config.toml
num_classes = 4
activation = "silu"
drop_path = 0.1
depths = [2, 3, 3]
kernel_size = 3
avg_pool_shortcut = false
init = "lecun_normal"
nesterov = true
orthogonalizer = "newton_schulz_5"
batch_size = 128
decay_fraction = 0.2
Rows from block 3 of a small sound classifier, named by matrix and row number. Rows with one number belong to one channel. Each number is 500 + 25 x the weight over its row's rms, rounded and kept within 0 to 999. All counts start at 0. Numbers have three digits each.
After each channel's rows are labels from the 100 clips, of 14976, where the channel reaches its highest value: "top examples" is what is common among them; "band" is the frequency band that holds the peak. Only what is clearly more common there than usual is listed. The data: acted Russian speech (Dusha).
# convs0: first 3x3 conv (model.blocks.3.convs.0.weight, 128x128x3x3, each kernel summed), inputs 0-127
# convs1: second 3x3 conv (model.blocks.3.convs.1.weight, 128x128x3x3, transposed, each kernel summed), outputs 0-127

convs0.45:470519504480510509504520496453512528515538472487490510484505483499458520487519500457510491504455515530466522466483488457508476485518505496498490480571485479509482458519537470530495440470510536537481466484493473474512531480531554500506481506485475493508457509486504552493506507486516462490519502462491497480474545471519486487474480487446505506503526499497506473503583513519503523480491
convs1.45:439462522475516498514470564497511479434478477482457481517502474547508522510499497531476505510524467508505485537481540486468447493512498504492486464524501497491506496484517511454472492497513499509468483493533493519523473484505472506506529505488438493490481452456471503478485469457489471480511489515509524509490449512508481500494529488486503472457531523518518486501499465472475441489529
top examples: emotion: angry
band: 500 to 1000 Hz

convs0.84:486492459482492530540476490474460533474463475526488465551518527514493514446563486477432476529493495467502502520499477492496485498538453538497468518449513486517512524513493492528517473461456472506513469480485523526473482523505502478488488493493460510454550486499528491511490506538495538536481509509481492514483547521505500511503497506493506551480491507456505484485469498494475528503490
convs1.84:476504526469507508463480455480520498471487489487460516500489481468523469492527547518488497488516529473478456516516449493507500524473503517461512541487475472515499490480498475505500548511490535446491492494503521461544457480494497507490503549543495475471499518496525477465446517487521478492508505507536474495526464477466509455513505447505501470500508465495527456503480498521485538503558
top examples: emotion: positive
band: 500 to 1000 Hz

convs0.81:493478455474528526462436441537471482464497489493469510517497458463461515489492527496510532534462464495491497517513514493491452484479472497479481496503467492500512503519552487483511505496479493451454519467486517462491499493505496485536510491490500525479461524488498498435484504471512463501482487485517512509515501535534465452507496520505463422497527488506462513513527502510517510502491
convs1.81:484495476513497493510526475529515532490472478501499496499519533497534499483505493494459499520533480556518550572471485511523491507515530411505538500491484497484497515490488470466467513482517488527507485491488493483494483526494463484506524531471507469520522509517494514512487493484503465474491549536497493524493498497499521502502425484478460516486515526458505497431470486511454446488495
top examples: emotion: positive
band: 500 to 1000 Hz; 250 to 500 Hz

convs0.125:450479471540522519475538484480555458492466455543529504521500456508514504519457527493502526498498458481477496490468499514508540504557517483464551520530514517527486507503473495524488516513484450484490485523521493470484492516494501487506465503472482500485501531484437514520492501518508527501513516512493469498472503535476508437468491463510494509476474459503530502476531539508456518506507
convs1.125:516472497497480499438516500509493501510489491513452526494489474530540468525519431508510525540485532493493478507498478516494479494486495526512486503509492477559508458473473511497534492496510503464490478479462479533506518483542480532486507470520490515471475487445469468477486497508529470477492494467539503468528429497519480538528463510472482483481471478488493486512499503528487526475434
top examples: emotion: positive
band: 500 to 1000 Hz; 250 to 500 Hz

convs0.56:549472477522512519512478525459507474488507494464489476502504535473450506505543511445501477491447512483494492483502449546461476471457473494459452430503510508505547492493509474474514527524531484487494498532451533532488484518511501465510480535513503491490469508492498523461484466513526471490515492498469453519492455499492518498493470476509511485513491510455506509508523495510496507535470
convs1.56:492534451462547473488530520533508473517484501487503475461506486473509496486489562507462500526494505470513491462491506477539502511507506493471513500523521527448530510504493485517497497472488492481457457506569480486535493488477511499512476491447484487528496496481544458517513490473460523485485509531564485464468498492543517523482499481537497501495521490477476488472482477463537472475470
top examples: emotion: positive
band: 500 to 1000 Hz; 1000 to 2000 Hz

convs0.75:507498515493469532519520513504547503499442476503483503501510448479434501471516532468465504503535511457535465491512449468484527525466486473520501521485516502504497522513578481495477434526535505508536478463482525496464452462522496466499531506497485486489514469457468476491498493488490503502487449497509543506481516526497453490486508512516502517474506506519498505480469504508513518509508
convs1.75:515516500495520478546473463549499509501476481495530518484476523483511510486503453523509484502476535468472536549484511475478467449510492505490533456439478508509453504469480478491468528497453489548485528540510534480533501492485495498463506473480487512490499491526532534505511504458513488521465506498521500514486491501513525450550459493489490491501456522491504485493525461481527472521546
top examples: emotion: angry
band: 500 to 1000 Hz

convs0.21:523515542431512466497552492506507441495502490524486540488505498491497503533477457458496516491492482512501523489453497514503430496480448504546488447527508489474516490500494511477495508523531515512496508458488534448515444489505470518478464513501467455511500465548511512507510506528507543500491489474502506469510482522502455491486486466464484507467498511486506481469494540509488518511501
convs1.21:518526485492551514484487479566519509461454475542508465502535496501543483496475497546494479489485511524478490504505470531510499491524495532491513483524532508472504492472516499455525515532527497448514470478470489502517514493431474497502500489459481503481516509492443492469517486425472459474534488507511499549514532484486502482509509538485470491499513515488515508526522470460494528518508
top examples: emotion: positive
band: 500 to 1000 Hz