Weights of a small sound classifier: arch preact_resnet, activation silu.
Rows from block 4 of a small sound classifier, named by matrix and row number. Rows with one number belong to one channel. Each number is 200 + 30 x the weight over its row's rms, rounded and kept within 0 to 999. All counts start at 0.
After each channel's rows are labels from the 100 clips, of 14976, where the channel reaches its highest value: "responds to" is what is common among them. Only what is clearly more common there than usual is listed. The data: acted Russian speech (Dusha).
# convs0: first 3x3 conv (model.blocks.4.convs.0.weight, 128x128x3x3, each kernel summed), inputs 64-127
# convs1: second 3x3 conv (model.blocks.4.convs.1.weight, 128x128x3x3, transposed, each kernel summed), outputs 64-127

convs0.90,253,227,186,176,158,172,210,277,246,229,209,213,156,209,214,173,175,178,131,237,155,197,224,205,223,184,231,203,187,259,188,206,214,217,208,196,218,232,203,237,215,183,215,269,170,216,188,193,194,173,168,176,152,198,252,199,162,178,217,176,173,202,214,166
convs1.90,196,176,220,208,211,163,154,183,185,212,155,171,224,175,226,174,210,185,229,210,200,184,177,176,237,144,264,195,158,176,206,194,201,183,178,169,168,217,221,226,183,200,220,130,227,151,131,147,191,195,144,171,176,212,234,210,206,210,160,170,192,113,213,292
responds to: emotion: angry

convs0.77,217,216,251,155,193,205,146,227,233,156,208,205,235,234,132,237,209,203,148,198,214,211,211,188,156,215,240,185,212,186,201,201,198,198,207,248,175,146,194,170,229,203,205,179,237,255,230,153,193,193,188,148,160,182,171,188,228,178,222,209,214,242,174,206
convs1.77,201,188,128,191,192,201,217,178,153,221,194,214,179,158,196,246,157,146,215,224,189,212,198,156,198,184,175,175,145,193,172,200,207,175,195,155,193,230,210,200,194,190,221,253,211,202,248,168,163,179,179,185,211,241,187,231,223,199,182,119,173,181,185,229
responds to: emotion: angry

convs0.111,262,208,170,177,183,250,163,149,201,178,234,187,201,208,185,204,221,157,218,204,182,171,216,198,187,186,155,103,231,239,228,211,214,163,245,252,191,185,182,177,184,198,140,183,164,200,190,177,131,194,197,207,286,208,229,233,173,147,238,256,198,197,226,167
convs1.111,167,184,216,195,171,207,179,197,189,241,198,186,204,171,168,209,203,172,147,148,154,222,218,146,236,142,174,244,195,214,185,217,197,196,189,214,244,198,255,216,204,153,228,144,241,194,186,185,182,179,211,165,237,223,184,171,194,175,133,206,192,207,190,299
responds to: emotion: angry

convs0.119,200,187,170,209,198,157,175,255,201,213,232,228,233,175,189,216,221,174,180,170,215,129,213,169,175,235,217,198,234,191,228,257,199,205,217,242,229,185,249,215,239,214,204,183,190,160,170,157,186,175,231,234,188,197,180,165,208,182,201,212,234,213,199,220
convs1.119,165,222,234,241,176,263,227,193,205,220,136,222,178,192,190,223,202,225,196,200,233,193,260,229,165,198,154,257,175,158,201,202,177,213,201,187,184,181,214,261,208,150,215,173,213,172,194,233,170,213,153,153,253,157,178,222,157,206,145,197,207,218,246,255
responds to: emotion: positive

convs0.17,221,173,183,248,196,184,199,217,195,208,176,200,179,240,226,177,186,152,197,174,168,153,200,160,227,263,185,203,185,195,167,208,208,172,256,140,164,155,224,228,168,229,208,202,190,172,182,216,145,125,214,241,220,205,210,189,193,214,229,204,177,174,204,264
convs1.17,147,222,169,212,192,226,174,199,188,171,184,234,237,195,157,245,263,165,169,147,159,212,180,192,203,172,182,212,254,166,169,185,239,203,196,259,183,182,179,133,172,197,222,149,143,223,162,229,260,196,182,194,237,195,176,167,155,175,216,163,194,202,162,169
responds to: emotion: positive

convs0.55,192,199,192,215,198,181,213,193,247,184,264,241,198,177,220,247,207,225,183,206,177,164,231,193,182,169,226,203,197,224,180,258,198,170,283,170,233,199,195,231,195,207,178,169,224,254,221,223,205,215,186,195,180,156,198,263,151,175,175,193,196,233,246,231
convs1.55,214,165,224,192,147,207,186,229,223,173,202,154,197,179,221,217,168,215,173,215,223,238,227,251,171,186,220,179,159,165,199,172,243,191,136,195,178,215,251,215,209,188,239,201,234,181,142,215,123,192,190,159,211,229,173,177,150,178,176,200,200,168,232,179
responds to: emotion: positive

convs0.73,241,176,164,148,196,251,186,249,191,157,199,129,203,164,178,206,207,189,208,189,153,159,244,194,134,163,167,193,236,180,136,193,220,194,226,220,174,222,189,205,240,234,232,228,167,298,205,211,183,191,161,188,210,156,209,183,202,186,215,175,185,201,224,199
convs1.73,178,198,204,237,205,196,204,191,178,210,200,237,159,216,203,163,151,198,172,219,204,197,183,169,215,196,204,206,190,168,207,154,186,210,209,186,188,169,264,191,149,162,159,140,201,154,181,223,241,173,238,175,219,244,199,234,145,167,213,176,197,204,172,293
responds to: emotion: angry

convs0.16,208,217,200,156,214,274,182,238,213,158,185,197,208,207,217,218,254,152,176,181,179,145,208,197,205,97,206,169,211,208,173,183,250,182,148,199,172,230,208,253,149,166,160,168,172,212,190,225,232,222,189,211,159,152,220,196,182,244,203,177,199,222,245,233
convs1.16,147,205,214,212,178,194,182,161,153,208,129,179,185,193,232,200,200,178,190,199,167,199,177,210,243,211,224,136,185,166,173,221,203,179,181,180,208,185,279,190,183,204,189,234,191,257,156,169,182,202,180,190,185,260,146,168,216,156,166,196,149,198,193,203
responds to: emotion: angry