config.toml
model = "sound classifier"
dataset = "acted Russian speech (Dusha)"
train_examples = 26041
n_mels = 64
hop_length = 320
input = "log_mel"
spec_augment = false
win_length = 400
targets = ["emotion"]
num_classes = 4
arch = "preact_resnet"
norm = "batchnorm"
activation = "silu"
channel_attention = "eca"
drop_path = 0.1
depths = [2, 3, 3]
kernel_size = 3
stem = "single"
avg_pool_shortcut = false
widths = [64, 128, 256]
loss = "cross_entropy"
init = "lecun_normal"
residual_init = "none"
optimizer = "normuon"
muon_scale = "original"
lr = 0.018
momentum = 0.95
nesterov = true
orthogonalizer = "newton_schulz_5"
adamw_lr_other_params = 0.0014
grad_clip = 1.0
steps = 15600
batch_size = 128
epochs = 76.7
lr_schedule = "wsd"
decay_fraction = 0.2
final_lr_fraction = 0
warmup_steps = 3120
weight_decay = 0.02
adamw_weight_decay_other_params = 0.01
Rows from block 4 of a small sound classifier, named by matrix and row number. Rows with one number belong to one channel. Each number is 500 + 40 x the weight over its row's rms, rounded and kept within 0 to 999. All counts start at 0. Numbers have three digits each. After the name is the row's rms in percent of the matrix's.
Before each channel's rows are labels from the 100 clips, of 14976, where the channel reaches its highest value: "responds to" is what is common among them. Only what is clearly more common there than usual is listed. The data: acted Russian speech (Dusha). In brackets: how many of the 100, against the usual share in percent.
# convs0: first 3x3 conv (model.blocks.4.convs.0.weight, 128x128x3x3, each kernel summed), inputs 0-63
# convs1: second 3x3 conv (model.blocks.4.convs.1.weight, 128x128x3x3, transposed, each kernel summed), outputs 0-63

responds to: emotion: positive (42 vs 18.4)
convs0.3 102:451418551467446583498552556562495476404501502534523440530542556516543500413521443424521497493513474424558521458490438570481364500577543487536476440486530522497466484508548499494513531540483507
convs1.3 122:540575438492462439519453505432497464579573458462467555466504454498480510545466522463506475501513536472483487474515482511546520482473589486480563566390404538519523468510518498506470487487493500

responds to: emotion: angry (46 vs 18.4)
convs0.112 110:487471543494535458436496484446500465497527593490463511482499470509511454547514542485579555512485561429507530517496558458554465397487456476515538481508461510478532441515474481516465493473504533
convs1.112 105:485502514480552511527537518412581439414485495505487534549480519507512465476447478516483449503503406556506492506492462578532477458491538475583453492528511518531550538438526474537528486460513517

responds to: emotion: positive (52 vs 18.4)
convs0.100 108:466552433465504524492591456544536511462545534476517455468421531436440497533451539505456467531558493474483515455504494412474543485473416499498500467529488493474508470456585498481477460494479431
convs1.100 104:502507496539542371431514546460536509581475455510557499489525440458462583466449541494485503502503514479472449443496521555530571449442504485474455522519439518497467477436492405492578545537500509

responds to: emotion: positive (44 vs 18.4)
convs0.45 094:560526540511468479484515464521495566498467446520478489480516472469490509526498523552484526523430523401516465478446475446504500485574425472560510501500517526512464557497556438614564433444479484
convs1.45 098:498507456542496502530484556496471473529540477504499537532417522509486501546472425591498492532487444444481579527562479561510463522540537531490547585441506433548530434437461470478494501470560490

responds to: emotion: positive (45 vs 18.4)
convs0.5 090:438503521509483545475518446491499497406497498445467500494435516457500528406416459572407504486532446500437560477471543482543521441558508519549438451430479480468439436484481507484467470421527472
convs1.5 103:509556434546488453523478559453457561545490476500529597472501429558436521536447522515493474491568520503557432504507542500544519467511509509464548503513512480487477496365596541480453513499550467

responds to: emotion: angry (38 vs 18.4)
convs0.30 094:519498493483474467474505477441465478483485478511495498463529502487407548454534507441502531528518588463517522445551515508498543495452469507495486507505479474482516470535485484538538433553472468
convs1.30 093:424518597491596487542494429544507493492487414478519538559429473480565463426496521529546482520471431516543538560502518506489451476502522525463471486514528448515515456473517532482426571517527566